A small CTC audio transcriber, trained from scratch: norm layernorm.
Rows from block 7 of a small CTC audio transcriber, named by matrix and row number. Rows with one number belong to one neuron. Each number is 50 + 15 x the weight over its row's rms, rounded and kept within 0 to 99. All counts start at 0.
After each neuron's rows are labels from the 100 clips, of 14976, where the neuron reaches its largest size: "top examples" is what is common among them; "loudest" is the band of the loudest frequency at the time of the peak. Only what is clearly more common there than usual is listed. The data: short read English sentences (LibriTTS-R). In brackets: how many of the 100, against the usual share in percent.
# u: gMLP up (value half) (model.blocks.7.mixer.u.weight, 640x320), inputs 0-159
# v: gMLP up (gate half) (model.blocks.7.mixer.v.weight, 640x320), inputs 0-159
# out: gMLP down (model.blocks.7.mixer.out.weight, 320x640, transposed), outputs 0-159

u.271:74 46 65 63 42 45 34 53 72 54 50 40 38 32 25 56 49 57 51 85 40 61 61 61 59 39 92 34 74 57 32 50 49 70 58 66 39 70 60 51 34 20 38 63 92 37 47 33 14 44 47 54 55 32 66 53 27 30 49 41 67 46 48 75 29 38 48 64 65 49 51 36 42 55 69 65 38 49 64 37 44 31 63 50 27 54 45 60 61 40 37 40 65 53 55 39 65 46 30 28 56 68 43 70 27 58 34 30 63 44 43 63 59 04 42 49 65 73 42 29 49 40 52 60 68 55 44 44 58 62 45 55 45 59 46 45 68 67 43 48 56 67 17 53 23 55 45 46 44 60 43 61 37 50 27 68 63 54 35 54
v.271:46 56 68 41 50 64 39 35 69 48 62 58 43 50 40 47 63 75 40 63 51 72 46 44 42 52 41 43 76 59 36 32 43 51 55 57 44 58 63 54 63 48 45 38 29 68 23 09 46 41 72 34 74 28 45 55 49 48 60 46 35 29 48 70 45 40 40 57 45 38 72 70 66 59 59 60 90 44 65 38 10 51 90 45 19 37 57 69 32 31 42 46 61 60 45 54 52 54 66 52 48 17 54 35 53 61 42 60 53 40 27 41 65 66 73 77 43 40 49 16 65 54 62 52 71 57 50 75 57 33 26 29 22 57 54 25 56 26 25 46 29 24 49 44 45 44 39 36 50 61 65 56 42 60 36 46 60 34 40 59
out.271:69 40 15 53 31 54 47 43 46 46 64 84 58 79 48 33 66 14 45 23 88 23 53 43 37 48 62 47 52 50 39 62 47 32 32 63 51 48 41 44 39 58 63 58 29 39 24 42 54 55 37 30 45 33 70 43 32 35 53 60 39 65 52 42 65 36 41 58 55 50 64 61 40 55 42 36 55 65 30 39 45 49 68 61 64 43 37 52 63 64 58 72 66 87 81 21 22 47 50 06 78 52 19 41 51 44 54 42 28 34 55 37 64 40 50 59 66 44 45 59 54 50 58 36 52 45 48 33 62 43 38 30 47 51 42 33 70 46 39 44 52 54 49 59 61 87 52 10 71 53 39 23 43 82 43 14 46 53 47 42
top examples: the word "here" (64 vs 1.5); the word "he" (34 vs 10.9)
loudest: 250 to 500 Hz (57 vs 12.2)

u.187:37 68 45 26 61 61 58 36 84 39 07 39 65 43 37 51 45 26 37 34 27 42 41 40 48 31 30 78 45 42 36 52 39 51 49 57 37 37 39 73 71 54 38 50 63 41 08 53 37 30 73 37 56 68 53 46 55 51 71 32 34 46 51 50 30 50 51 41 61 36 26 63 52 40 43 42 56 53 46 63 43 59 40 51 28 77 48 56 27 43 44 77 49 34 56 59 35 58 41 46 69 81 49 39 35 42 64 70 72 27 39 69 60 47 81 43 65 44 60 21 49 81 47 36 55 49 56 68 50 54 51 48 50 53 82 24 67 85 37 43 55 32 46 34 42 34 29 27 52 28 67 63 38 41 49 85 54 66 51 62
v.187:67 71 60 72 22 35 62 47 49 47 36 42 36 60 53 36 98 82 42 48 63 28 53 50 29 68 65 57 28 49 35 68 45 38 44 72 25 51 66 43 47 63 58 36 54 52 63 44 55 27 54 62 46 60 59 65 48 49 56 58 45 61 54 56 56 29 50 44 47 78 55 30 47 25 12 14 55 64 32 42 62 36 47 63 68 61 29 32 55 60 49 57 35 67 81 59 33 62 48 79 42 49 46 81 63 35 54 65 32 54 45 48 41 75 62 41 73 38 49 56 60 33 62 08 25 61 58 48 56 46 39 67 77 19 64 50 37 58 30 25 44 50 47 51 59 61 42 69 58 61 57 48 76 83 43 49 47 57 56 43
out.187:48 51 38 49 53 64 20 55 62 43 45 50 37 52 52 62 34 61 57 76 39 36 25 65 28 24 55 39 64 50 45 44 61 47 47 42 50 37 37 65 47 49 32 57 38 46 81 67 43 41 39 51 54 49 67 53 28 80 44 51 52 55 48 19 43 84 36 38 60 66 56 73 47 59 59 74 60 36 72 58 53 51 24 57 73 21 53 51 77 39 57 55 58 57 60 43 18 68 58 52 62 60 63 65 72 74 55 24 55 45 32 93 53 45 50 38 32 43 45 48 66 31 33 37 24 40 58 59 45 49 43 62 56 28 31 13 31 50 55 56 54 42 38 38 54 53 51 44 69 56 38 19 64 53 33 89 46 42 88 56
top examples: the word "the" (54 vs 24.8); the word "in" (50 vs 6.7)
loudest: 250 to 500 Hz (30 vs 12.2)

u.51:56 60 52 23 65 54 39 62 45 42 63 25 39 48 60 65 53 40 54 34 51 69 42 66 43 11 57 75 68 51 32 29 52 79 66 67 47 51 62 61 36 53 60 53 63 34 49 61 52 43 53 46 56 32 38 38 46 77 26 23 80 45 33 56 66 71 45 64 46 63 65 47 67 59 48 50 51 60 61 54 38 48 35 31 44 69 54 33 67 65 48 61 61 45 43 02 59 43 34 51 41 66 40 28 48 46 58 41 22 67 61 49 50 48 56 30 67 71 56 28 57 67 59 39 40 55 36 52 68 55 63 35 44 36 57 54 40 55 54 64 33 61 72 49 17 23 13 29 21 53 43 86 69 61 43 43 66 56 65 59
v.51:50 49 60 58 45 49 40 28 63 66 38 56 66 68 51 29 41 39 31 40 64 51 58 56 52 38 42 80 26 17 56 56 53 54 55 76 50 47 36 56 37 49 42 17 22 55 30 51 67 44 49 33 46 13 33 71 65 52 44 17 13 28 68 57 36 40 12 54 21 34 39 51 40 49 39 15 34 37 40 40 42 68 53 50 56 52 58 44 26 67 83 61 74 58 59 47 44 64 56 51 50 44 74 41 42 77 41 41 79 45 71 48 55 38 38 53 78 19 36 58 53 37 54 15 41 54 61 74 48 24 35 49 27 33 42 47 85 63 64 37 68 44 24 45 53 56 45 79 59 59 54 40 43 71 73 53 64 50 85 56
out.51:55 54 69 67 57 31 59 53 60 49 33 60 69 46 53 32 46 53 55 41 53 35 35 40 56 46 66 27 40 27 40 59 25 52 35 50 82 30 47 55 46 32 39 47 52 70 54 71 55 51 65 45 34 57 76 52 59 73 68 49 42 25 54 59 21 60 34 30 61 50 39 77 24 38 58 41 53 55 49 54 42 52 55 39 68 32 48 67 05 71 52 35 33 57 42 61 56 54 42 56 31 52 42 49 71 44 56 51 28 60 39 55 64 44 02 61 38 14 58 67 50 36 55 36 40 74 61 68 50 61 31 59 55 53 42 73 50 63 73 55 64 69 42 44 41 61 88 44 87 57 50 48 29 39 65 34 18 18 55 48
top examples: the word "you" (96 vs 15); the word "do" (42 vs 4.1); text has "what" (39 vs 5.2); text has "did" (29 vs 2.6)
loudest: 250 to 500 Hz (39 vs 12.2)

u.189:70 42 65 54 67 54 59 37 49 55 54 33 75 38 34 41 46 55 39 49 55 39 46 43 37 80 63 56 38 80 42 00 57 40 74 54 69 59 68 36 63 46 58 46 58 36 54 53 50 61 56 45 64 65 66 52 65 35 26 50 54 73 39 55 16 59 50 50 51 56 57 43 59 53 51 44 42 63 44 44 55 48 50 45 33 42 56 42 48 58 57 38 49 34 37 61 44 26 23 53 60 29 55 29 62 50 38 52 44 38 66 65 77 50 61 45 59 57 52 49 37 41 59 46 29 49 56 39 40 49 28 43 40 10 22 49 59 67 41 14 72 44 68 44 56 52 33 19 15 36 78 28 31 56 63 45 45 35 48 61
v.189:70 50 59 58 36 33 52 52 64 70 27 41 57 39 14 29 17 35 47 42 35 36 44 40 47 51 36 40 73 75 44 54 38 41 40 72 33 45 46 63 50 35 27 60 28 61 57 29 63 39 62 36 22 70 39 33 82 43 55 32 42 73 39 66 53 62 35 37 47 44 51 42 63 38 60 58 15 33 56 54 25 44 14 44 50 93 43 68 44 55 78 27 49 67 41 66 58 49 56 52 63 79 32 42 43 53 64 06 60 65 50 66 48 42 55 35 66 47 49 57 77 87 19 55 61 43 47 62 35 40 56 68 38 63 37 46 53 48 55 61 57 23 20 71 65 32 31 35 20 57 35 73 59 42 53 57 49 52 54 40
out.189:31 39 79 47 76 70 44 64 67 61 83 36 55 54 36 81 34 54 40 19 86 63 37 38 46 46 73 23 56 52 26 49 82 52 68 32 30 36 39 51 52 59 18 45 72 52 41 77 81 71 82 42 21 53 50 38 42 55 64 56 57 31 66 76 45 40 38 47 49 62 36 57 39 49 46 99 50 83 58 74 53 54 46 51 39 66 64 55 53 65 61 42 71 77 45 21 65 30 46 56 63 63 45 31 64 45 44 44 69 50 55 49 31 55 34 47 40 27 34 71 56 35 24 62 59 54 58 16 75 70 47 41 46 79 61 74 61 38 40 59 61 49 71 41 28 39 33 38 33 42 53 25 55 47 35 57 49 53 40 42
top examples: the word "is" (40 vs 8.5); the word "that" (27 vs 7.1)
loudest: 250 to 500 Hz (50 vs 12.2)

u.409:51 42 64 73 24 57 61 46 48 32 61 51 25 70 65 65 45 28 56 63 53 53 60 57 71 46 59 23 54 72 46 55 26 54 60 46 28 32 72 59 48 46 43 53 43 67 64 31 61 83 48 71 73 48 41 21 46 68 32 48 82 67 67 52 49 55 48 96 30 32 06 72 31 57 51 65 51 44 18 76 55 46 32 70 62 45 35 47 50 69 48 55 45 43 38 39 18 81 47 55 53 62 80 63 50 45 62 73 40 52 81 49 65 48 64 45 61 36 38 45 29 58 52 53 55 63 62 46 53 51 65 62 42 53 53 82 51 44 47 39 72 47 44 41 76 53 53 49 76 34 51 73 60 48 32 47 50 46 64 44
v.409:48 42 53 41 52 58 53 55 33 40 61 49 46 18 71 52 42 81 45 32 38 51 77 49 44 58 28 46 32 59 59 79 69 71 50 34 49 27 26 50 33 44 38 46 47 21 69 42 50 51 37 50 54 60 72 51 63 35 53 57 74 73 40 30 70 64 60 48 33 49 42 43 52 55 73 69 72 47 61 57 51 67 53 32 36 40 67 50 66 53 40 40 59 51 59 62 41 49 88 57 36 53 65 64 42 59 67 99 58 69 58 59 46 43 77 43 67 29 51 59 36 66 55 64 40 61 17 50 52 62 52 40 33 36 51 39 23 58 58 26 47 53 47 69 19 34 65 52 51 53 31 39 39 32 24 49 62 56 41 56
out.409:62 46 69 38 39 70 49 67 55 47 37 64 72 60 39 53 56 33 39 37 28 68 53 71 61 28 31 90 61 48 56 52 46 43 68 36 08 60 58 59 65 41 49 74 41 30 45 27 43 59 81 59 36 63 71 49 44 71 37 38 37 32 69 64 54 57 42 28 51 73 48 40 53 54 43 70 71 66 71 22 31 32 62 68 37 64 66 53 57 59 48 38 36 66 72 70 48 59 60 48 20 35 62 55 51 56 51 39 32 75 48 73 54 34 21 63 55 51 53 59 43 18 47 58 42 45 51 41 11 41 37 49 36 45 28 79 58 64 38 71 81 47 27 51 42 72 51 68 33 39 40 27 58 45 65 52 44 75 47 60
top examples: the word "you" (42 vs 15)
loudest: 250 to 500 Hz (42 vs 12.2)

u.500:58 64 42 36 51 49 62 63 31 23 50 52 64 79 57 37 45 61 50 66 25 73 49 54 58 45 50 44 65 58 63 46 15 40 23 67 24 37 43 68 68 51 52 69 63 66 40 61 39 42 75 52 35 46 64 60 34 74 30 30 43 50 32 20 40 52 42 64 48 41 55 41 37 46 35 53 57 42 45 40 50 57 63 50 45 57 48 60 67 65 46 40 42 59 34 66 52 40 40 63 18 43 53 37 40 54 46 68 41 51 50 24 71 61 68 61 66 44 71 19 33 35 69 60 67 59 53 72 68 23 51 51 51 57 45 51 89 77 61 60 72 62 62 50 43 68 47 37 35 88 45 61 61 57 38 50 49 57 58 49
v.500:43 48 51 62 58 40 54 76 37 46 49 68 61 28 39 83 51 52 60 33 09 38 61 66 28 47 59 57 63 71 63 39 35 43 49 52 43 30 56 76 76 41 48 77 57 61 51 49 60 78 51 56 44 69 51 66 44 48 44 45 56 69 59 19 59 58 42 42 41 24 80 63 47 50 51 46 28 57 50 43 37 53 43 37 35 19 30 32 50 60 49 47 61 41 40 64 65 50 53 45 56 50 51 39 37 54 52 58 48 30 58 55 70 77 49 61 43 55 47 59 38 25 56 48 43 53 70 57 39 68 49 54 55 46 52 60 44 43 43 45 62 47 74 49 28 40 59 60 73 54 41 38 41 59 43 59 68 57 33 60
out.500:65 47 61 47 31 44 50 49 68 48 35 22 33 31 37 48 54 53 49 56 59 53 50 52 58 50 44 60 42 38 32 36 51 56 51 35 34 53 55 54 30 32 39 52 48 54 63 73 53 34 76 47 45 54 14 43 37 34 51 48 47 47 66 57 47 36 57 48 56 47 51 32 61 41 49 74 58 25 49 73 42 41 44 43 46 67 58 62 67 63 65 45 60 51 42 43 40 35 41 59 57 43 55 33 41 61 54 37 35 51 42 35 45 46 44 34 43 39 50 57 49 36 45 50 78 56 85 49 41 45 48 26 52 33 48 49 42 50 31 42 18 69 80 44 44 38 45 53 27 64 58 25 32 57 25 56 86 38 20 50
top examples: the word "is" (33 vs 8.5); the word "he" (32 vs 10.9); the word "a" (30 vs 12.3); the word "was" (26 vs 9.7)
loudest: 4000 to 8000 Hz (37 vs 4.7)

u.526:42 50 47 54 32 53 62 44 55 71 00 63 39 47 37 66 53 45 31 69 10 44 40 47 54 35 46 30 53 59 59 46 56 57 56 34 24 64 46 57 54 74 61 52 60 33 50 47 24 81 66 34 47 42 43 53 73 57 31 62 48 42 19 61 57 35 35 56 40 50 43 36 42 50 49 40 34 69 55 51 52 57 39 75 72 65 84 76 42 86 57 45 45 43 45 45 31 25 38 48 49 44 45 35 75 40 51 61 67 45 12 64 45 49 52 39 51 54 61 28 66 52 55 72 51 50 55 41 65 50 60 58 37 36 61 52 86 76 40 60 56 68 73 52 49 32 59 48 55 37 34 38 46 52 51 50 23 57 62 23
v.526:36 60 43 49 39 67 76 62 35 53 62 61 33 33 15 34 36 57 56 66 58 64 30 43 86 54 49 37 53 41 67 26 45 50 53 62 43 81 31 37 42 19 57 30 66 59 67 53 24 45 41 52 63 20 64 64 60 33 63 58 30 56 65 51 39 41 50 79 69 55 80 54 15 46 50 46 41 36 70 73 51 60 64 31 26 20 54 62 75 65 55 28 58 58 34 38 49 42 41 65 53 22 43 36 36 41 42 53 63 53 43 23 36 38 60 53 49 78 61 64 47 42 68 24 60 43 55 38 46 28 36 44 50 48 34 68 46 61 59 49 91 54 61 54 39 32 54 54 34 52 40 67 47 74 08 35 44 41 62 29
out.526:47 33 52 55 36 67 27 47 40 49 45 25 46 83 68 36 66 42 56 48 68 33 60 40 45 47 18 60 49 47 47 59 56 39 50 40 63 40 30 63 54 46 56 73 62 53 60 45 24 40 65 50 57 48 72 47 43 32 56 35 25 41 76 53 65 27 55 42 47 52 71 31 81 46 51 31 47 59 67 30 55 45 33 49 30 86 48 46 55 54 68 58 28 52 39 30 47 46 62 63 57 62 37 28 75 36 20 77 81 41 77 48 73 44 29 38 26 48 32 53 51 63 47 50 54 76 57 43 48 48 60 43 36 62 71 46 38 76 42 46 60 53 58 54 16 74 50 51 42 49 49 61 35 86 47 50 29 55 17 48
top examples: the word "here" (38 vs 1.5)
loudest: 250 to 500 Hz (35 vs 12.2); 500 to 1000 Hz (33 vs 5.9)

u.374:66 58 48 66 54 21 59 45 67 70 56 24 54 31 39 66 59 37 73 50 28 60 65 55 62 40 61 55 50 53 43 31 41 69 61 74 41 71 35 21 48 38 38 42 29 46 68 18 49 69 23 53 49 67 33 51 39 53 30 59 55 43 32 29 39 45 48 71 68 40 27 11 43 47 54 69 75 43 32 64 66 43 40 73 37 24 35 48 55 74 59 40 59 61 88 37 52 37 38 35 30 70 61 56 58 68 65 41 49 46 45 62 34 71 39 39 61 63 74 49 59 47 53 63 48 37 54 63 43 38 33 73 51 50 37 39 55 36 42 49 42 50 18 67 26 58 57 69 51 48 42 57 26 41 76 34 28 33 64 52
v.374:51 40 49 54 78 67 31 59 40 34 59 74 43 49 42 37 61 81 73 79 55 59 45 63 44 19 36 59 27 61 64 42 50 65 58 55 73 34 60 58 51 48 42 27 60 69 62 48 41 45 48 61 56 35 83 55 10 60 38 42 74 25 46 82 48 43 55 42 52 44 40 88 67 63 68 34 26 60 55 48 49 25 39 44 64 62 53 44 45 38 34 21 53 37 40 37 18 52 39 51 22 31 55 59 49 60 50 46 28 58 46 57 44 38 70 50 65 50 69 43 67 66 49 58 55 50 32 62 51 66 31 52 55 50 38 73 42 33 36 43 42 42 57 53 58 41 50 32 42 51 35 22 56 61 54 55 32 67 53 27
out.374:68 48 55 27 59 54 17 28 49 67 50 52 56 86 37 58 30 31 45 43 62 46 63 39 60 68 28 36 35 72 81 68 61 39 46 36 50 40 33 64 34 40 41 61 56 34 33 59 04 64 44 57 58 38 52 55 39 37 56 57 38 58 44 52 79 43 47 49 45 56 58 56 68 38 43 34 56 76 49 60 65 84 57 53 35 84 50 53 57 47 25 64 53 68 12 71 51 87 57 52 58 81 62 46 52 42 51 48 51 39 39 62 58 52 57 35 70 53 28 44 51 54 57 29 37 61 67 50 37 59 48 29 12 60 62 66 69 65 42 56 49 60 47 49 61 55 62 50 41 36 54 64 70 27 12 56 36 52 36 59
top examples: the word "you" (49 vs 15)
loudest: 250 to 500 Hz (35 vs 12.2)

u.485:29 39 61 58 42 63 54 53 47 51 57 71 23 38 66 39 62 50 43 50 51 48 50 42 57 62 54 59 55 62 57 37 76 30 47 55 34 67 63 72 42 69 85 33 60 40 57 34 48 33 36 46 49 41 46 45 42 53 67 40 57 71 37 67 61 56 52 54 59 37 40 32 51 54 62 50 37 99 46 80 38 77 32 58 36 53 45 48 39 66 42 57 37 73 50 55 73 51 68 82 24 45 42 48 35 59 28 26 53 63 44 45 44 58 43 17 69 33 38 40 49 67 43 48 73 67 58 61 58 41 71 17 56 25 50 77 65 46 22 26 49 67 41 41 61 50 44 59 21 78 64 46 61 41 44 67 60 82 44 49
v.485:49 49 00 55 54 98 50 27 55 46 55 29 38 60 49 76 64 71 50 50 33 27 38 63 30 61 45 08 35 37 42 83 41 61 65 43 46 41 53 47 36 37 49 64 30 35 36 45 78 57 71 53 65 81 43 42 33 07 39 61 61 46 44 62 52 47 24 76 73 61 52 62 52 24 64 65 68 20 38 41 62 30 37 47 47 38 18 58 77 53 43 65 54 25 36 58 51 37 23 52 77 35 28 40 45 41 67 57 72 35 63 48 59 44 63 58 67 52 51 62 52 30 55 53 68 47 41 58 28 39 27 74 37 21 63 39 55 41 49 29 53 48 31 25 76 69 37 50 41 40 26 59 54 29 47 49 10 43 47 57
out.485:44 24 32 55 51 32 38 55 80 39 42 37 55 23 33 38 37 38 70 69 17 87 35 42 44 35 23 71 35 51 47 59 43 42 13 53 63 73 52 57 38 53 45 39 45 60 59 64 49 67 75 45 12 52 88 48 73 51 45 43 54 76 55 45 61 35 78 61 39 41 42 49 26 47 57 54 47 57 33 56 43 82 89 38 68 16 53 60 31 50 37 32 52 52 58 82 48 53 45 45 76 70 59 46 81 48 57 56 37 52 38 67 54 49 73 61 58 54 45 69 45 49 67 38 51 50 39 50 45 60 58 66 31 60 42 58 53 72 46 30 53 54 43 41 48 39 67 32 64 64 48 59 43 38 56 55 04 36 61 47
top examples: the word "you" (65 vs 15); the word "your" (34 vs 2.4)
loudest: 250 to 500 Hz (44 vs 12.2)

u.135:70 56 60 39 48 57 38 52 23 33 65 62 64 45 57 51 35 13 71 74 34 59 52 68 21 68 43 42 42 43 41 58 61 66 73 40 61 40 50 47 54 36 59 50 41 53 41 52 43 39 56 48 42 38 35 23 43 48 51 48 79 64 31 39 64 27 76 70 78 60 37 86 65 39 46 78 48 45 57 31 43 60 66 58 42 84 52 35 40 58 55 55 57 60 48 39 55 22 21 45 58 42 39 50 67 27 28 45 35 60 44 27 49 41 20 50 54 59 36 66 59 29 85 44 25 73 81 56 42 52 51 39 21 39 42 43 35 64 61 45 52 41 47 57 56 34 43 57 40 53 44 50 49 37 72 42 59 71 55 19
v.135:45 72 29 68 46 58 62 39 43 30 44 61 65 42 54 55 31 44 37 48 56 56 74 31 31 30 27 39 36 63 62 38 40 52 54 76 66 33 48 44 75 44 53 92 35 60 64 44 29 60 18 62 53 58 43 36 70 43 80 69 41 36 48 57 44 44 37 39 49 61 52 38 68 37 72 40 43 41 68 55 48 64 31 37 46 29 41 59 44 42 73 55 41 64 47 55 22 16 41 22 29 60 41 63 72 47 48 55 76 50 53 22 44 55 43 19 49 71 32 40 67 44 45 60 31 66 41 40 47 29 56 47 49 60 73 58 36 80 46 46 50 52 67 50 26 59 28 86 64 20 58 48 35 58 62 71 54 52 33 43
out.135:54 47 53 69 58 43 64 60 51 55 51 48 59 53 33 50 58 84 60 38 40 50 61 59 19 46 70 59 44 61 84 52 55 65 32 60 43 33 75 87 48 45 28 29 83 46 47 18 52 61 44 74 67 76 52 44 30 19 87 34 37 69 33 37 55 59 33 57 63 21 50 40 38 37 33 43 20 59 50 48 47 23 53 42 32 79 58 44 40 32 66 26 93 29 47 57 57 63 59 80 44 69 29 53 58 38 51 51 44 49 32 85 39 25 67 26 36 45 41 55 25 47 48 65 35 37 43 63 55 70 59 28 19 33 81 50 50 66 45 51 28 49 47 40 40 27 51 48 59 51 40 60 37 59 57 50 58 55 65 55
top examples: the word "you" (34 vs 15)
loudest: 250 to 500 Hz (53 vs 12.2)

u.407:68 48 36 66 49 37 19 62 56 42 64 22 47 64 71 16 57 59 43 53 60 56 31 44 48 66 43 39 75 48 63 61 53 61 59 26 52 45 47 56 54 64 71 39 69 75 32 21 39 31 73 38 53 48 62 60 71 28 50 34 37 61 32 66 48 37 33 56 75 35 56 37 51 57 25 36 65 44 27 56 47 58 55 51 21 32 52 69 38 16 51 45 65 36 72 73 64 36 49 58 60 55 52 59 51 29 45 70 16 46 61 31 62 52 20 56 46 38 46 56 29 34 58 52 34 61 41 72 58 45 43 44 36 42 49 50 76 46 55 30 60 37 71 55 38 58 52 44 38 30 43 40 42 43 46 36 65 46 53 68
v.407:48 44 63 68 51 41 73 35 57 50 28 45 42 17 26 43 37 60 47 46 36 50 69 36 45 57 30 48 65 43 65 46 39 72 70 51 43 29 54 36 36 51 57 64 46 46 33 56 40 73 59 33 46 53 66 57 52 52 36 31 26 38 36 67 79 39 29 55 31 59 82 57 66 15 68 38 73 51 60 79 35 43 75 54 60 43 38 72 23 36 64 55 50 44 49 33 18 41 70 51 34 69 59 51 70 66 50 38 50 28 40 46 54 47 45 35 47 26 47 85 47 51 76 52 40 66 50 58 37 55 58 33 72 57 25 85 35 54 79 20 71 35 47 65 16 25 44 68 50 66 29 34 41 80 55 71 57 21 32 20
out.407:50 61 48 24 60 37 48 47 36 61 51 40 31 35 60 71 39 33 46 59 85 57 62 31 48 67 37 38 37 54 53 47 41 49 63 74 53 61 39 35 46 56 36 33 29 27 83 68 72 59 70 67 54 57 43 74 27 47 09 44 53 31 47 33 44 72 48 35 74 49 30 30 24 66 72 62 61 71 74 49 47 51 36 57 82 64 39 35 45 36 65 41 52 29 62 58 39 57 22 54 45 71 68 35 49 62 77 41 44 49 52 56 36 49 37 60 41 20 39 69 54 65 46 40 65 56 63 29 48 33 54 63 50 37 57 53 49 58 35 48 26 22 70 62 46 48 37 47 61 51 62 13 36 84 40 50 73 28 69 59
top examples: the word "is" (43 vs 8.5); the word "this" (40 vs 3.6); the word "yes" (30 vs 1.4)
loudest: 4000 to 8000 Hz (58 vs 4.7)

u.97:68 55 54 66 54 58 53 59 55 32 57 79 46 67 52 78 47 48 64 38 39 49 45 49 52 38 48 53 35 43 63 58 62 52 68 60 43 48 32 53 32 36 13 74 53 59 63 62 47 55 38 43 44 71 35 51 26 64 62 29 71 54 49 42 47 81 59 40 52 51 67 40 44 58 29 67 55 32 48 18 33 52 54 49 18 38 48 37 51 66 10 52 49 63 60 41 15 42 64 48 51 75 79 41 53 43 61 52 41 57 29 63 53 52 48 36 74 53 35 56 51 49 45 42 34 71 59 49 68 31 31 63 45 53 52 67 31 67 43 24 50 25 50 52 38 40 69 68 31 62 55 57 39 45 34 91 47 67 52 65
v.97:43 27 22 48 28 50 57 53 39 71 51 38 56 16 53 25 47 41 66 55 49 34 53 45 48 38 61 50 53 54 65 61 90 59 27 59 53 41 55 48 27 50 54 29 58 40 38 51 38 46 60 56 47 76 46 45 41 42 52 64 54 44 43 66 60 36 06 52 55 55 35 51 28 49 16 61 59 28 59 57 55 45 36 47 32 55 48 74 39 30 55 50 91 30 50 47 61 63 46 46 39 90 64 54 74 28 48 48 81 43 55 36 58 55 75 39 45 69 66 10 54 56 61 62 32 20 40 31 69 72 36 84 45 62 74 44 64 62 63 41 47 33 49 10 49 60 44 58 54 50 51 40 63 39 54 62 84 51 42 57
out.97:34 58 67 26 62 37 55 23 52 45 41 49 31 35 64 42 64 49 60 21 40 49 55 57 49 70 52 67 81 49 47 56 49 61 37 41 27 57 49 45 49 58 48 43 56 28 54 61 51 55 49 26 71 60 90 31 66 51 21 40 63 55 38 41 45 72 69 79 74 25 74 64 25 55 51 44 75 43 43 69 31 43 51 44 58 36 35 66 45 36 38 46 43 82 34 65 74 61 42 49 19 65 63 45 75 81 51 64 47 30 18 40 50 41 61 38 45 47 23 57 36 44 37 40 53 35 71 81 56 72 53 35 58 55 49 59 62 56 71 65 47 65 42 50 62 51 46 56 52 43 58 74 21 34 73 17 48 44 60 40
top examples: the word "you" (82 vs 15)
loudest: 250 to 500 Hz (54 vs 12.2)

u.358:72 65 40 55 44 65 62 39 61 39 41 71 54 48 48 71 65 83 61 51 55 60 32 46 68 52 44 71 71 07 43 20 45 69 71 53 64 45 68 42 34 49 41 26 47 55 59 32 40 43 75 61 32 67 54 33 38 66 70 48 37 46 55 54 59 50 44 63 79 59 46 26 65 37 48 38 28 68 40 50 56 75 54 68 52 18 43 46 64 48 51 46 43 35 56 48 67 65 66 28 71 66 35 38 88 59 54 41 47 16 47 42 40 69 32 73 30 61 60 36 55 56 57 72 63 37 34 30 68 63 28 57 45 59 50 23 39 59 69 52 46 41 52 46 82 57 37 84 61 40 30 67 31 48 72 45 72 58 58 29
v.358:61 36 51 71 50 63 59 47 41 41 73 58 51 45 53 51 68 75 59 38 60 67 43 49 22 48 65 78 82 52 52 60 50 43 44 71 69 47 57 71 43 45 31 78 49 52 72 55 33 29 35 51 44 28 51 49 35 32 70 32 47 63 56 53 56 42 87 49 32 39 51 43 48 41 78 72 45 42 31 37 62 47 23 52 43 47 61 32 28 46 36 57 56 68 43 45 24 57 48 69 69 64 46 66 45 49 40 51 39 27 65 31 37 45 50 42 37 45 36 58 60 48 52 49 39 45 59 31 65 17 53 25 60 41 46 67 58 42 49 52 38 66 54 60 31 58 62 31 48 39 69 79 51 41 61 62 47 44 21 71
out.358:45 64 57 28 53 56 43 47 43 59 72 62 19 36 51 40 57 56 66 69 69 43 16 41 49 26 54 41 50 53 44 61 71 53 50 61 65 54 36 40 73 43 29 77 58 56 37 71 36 59 36 59 38 34 53 38 50 23 72 90 24 35 49 57 76 63 42 53 30 42 58 39 33 53 21 45 50 66 48 73 79 29 89 27 42 37 43 47 50 50 68 51 45 66 40 54 66 57 78 70 73 37 70 48 45 44 32 54 37 29 40 25 83 54 68 60 57 71 64 35 47 61 44 56 32 47 42 56 50 51 36 51 33 59 58 51 73 39 46 57 34 40 60 71 50 38 43 27 53 66 56 43 70 39 61 46 55 59 45 77
top examples: the word "you" (50 vs 15)
loudest: 4000 to 8000 Hz (61 vs 4.7)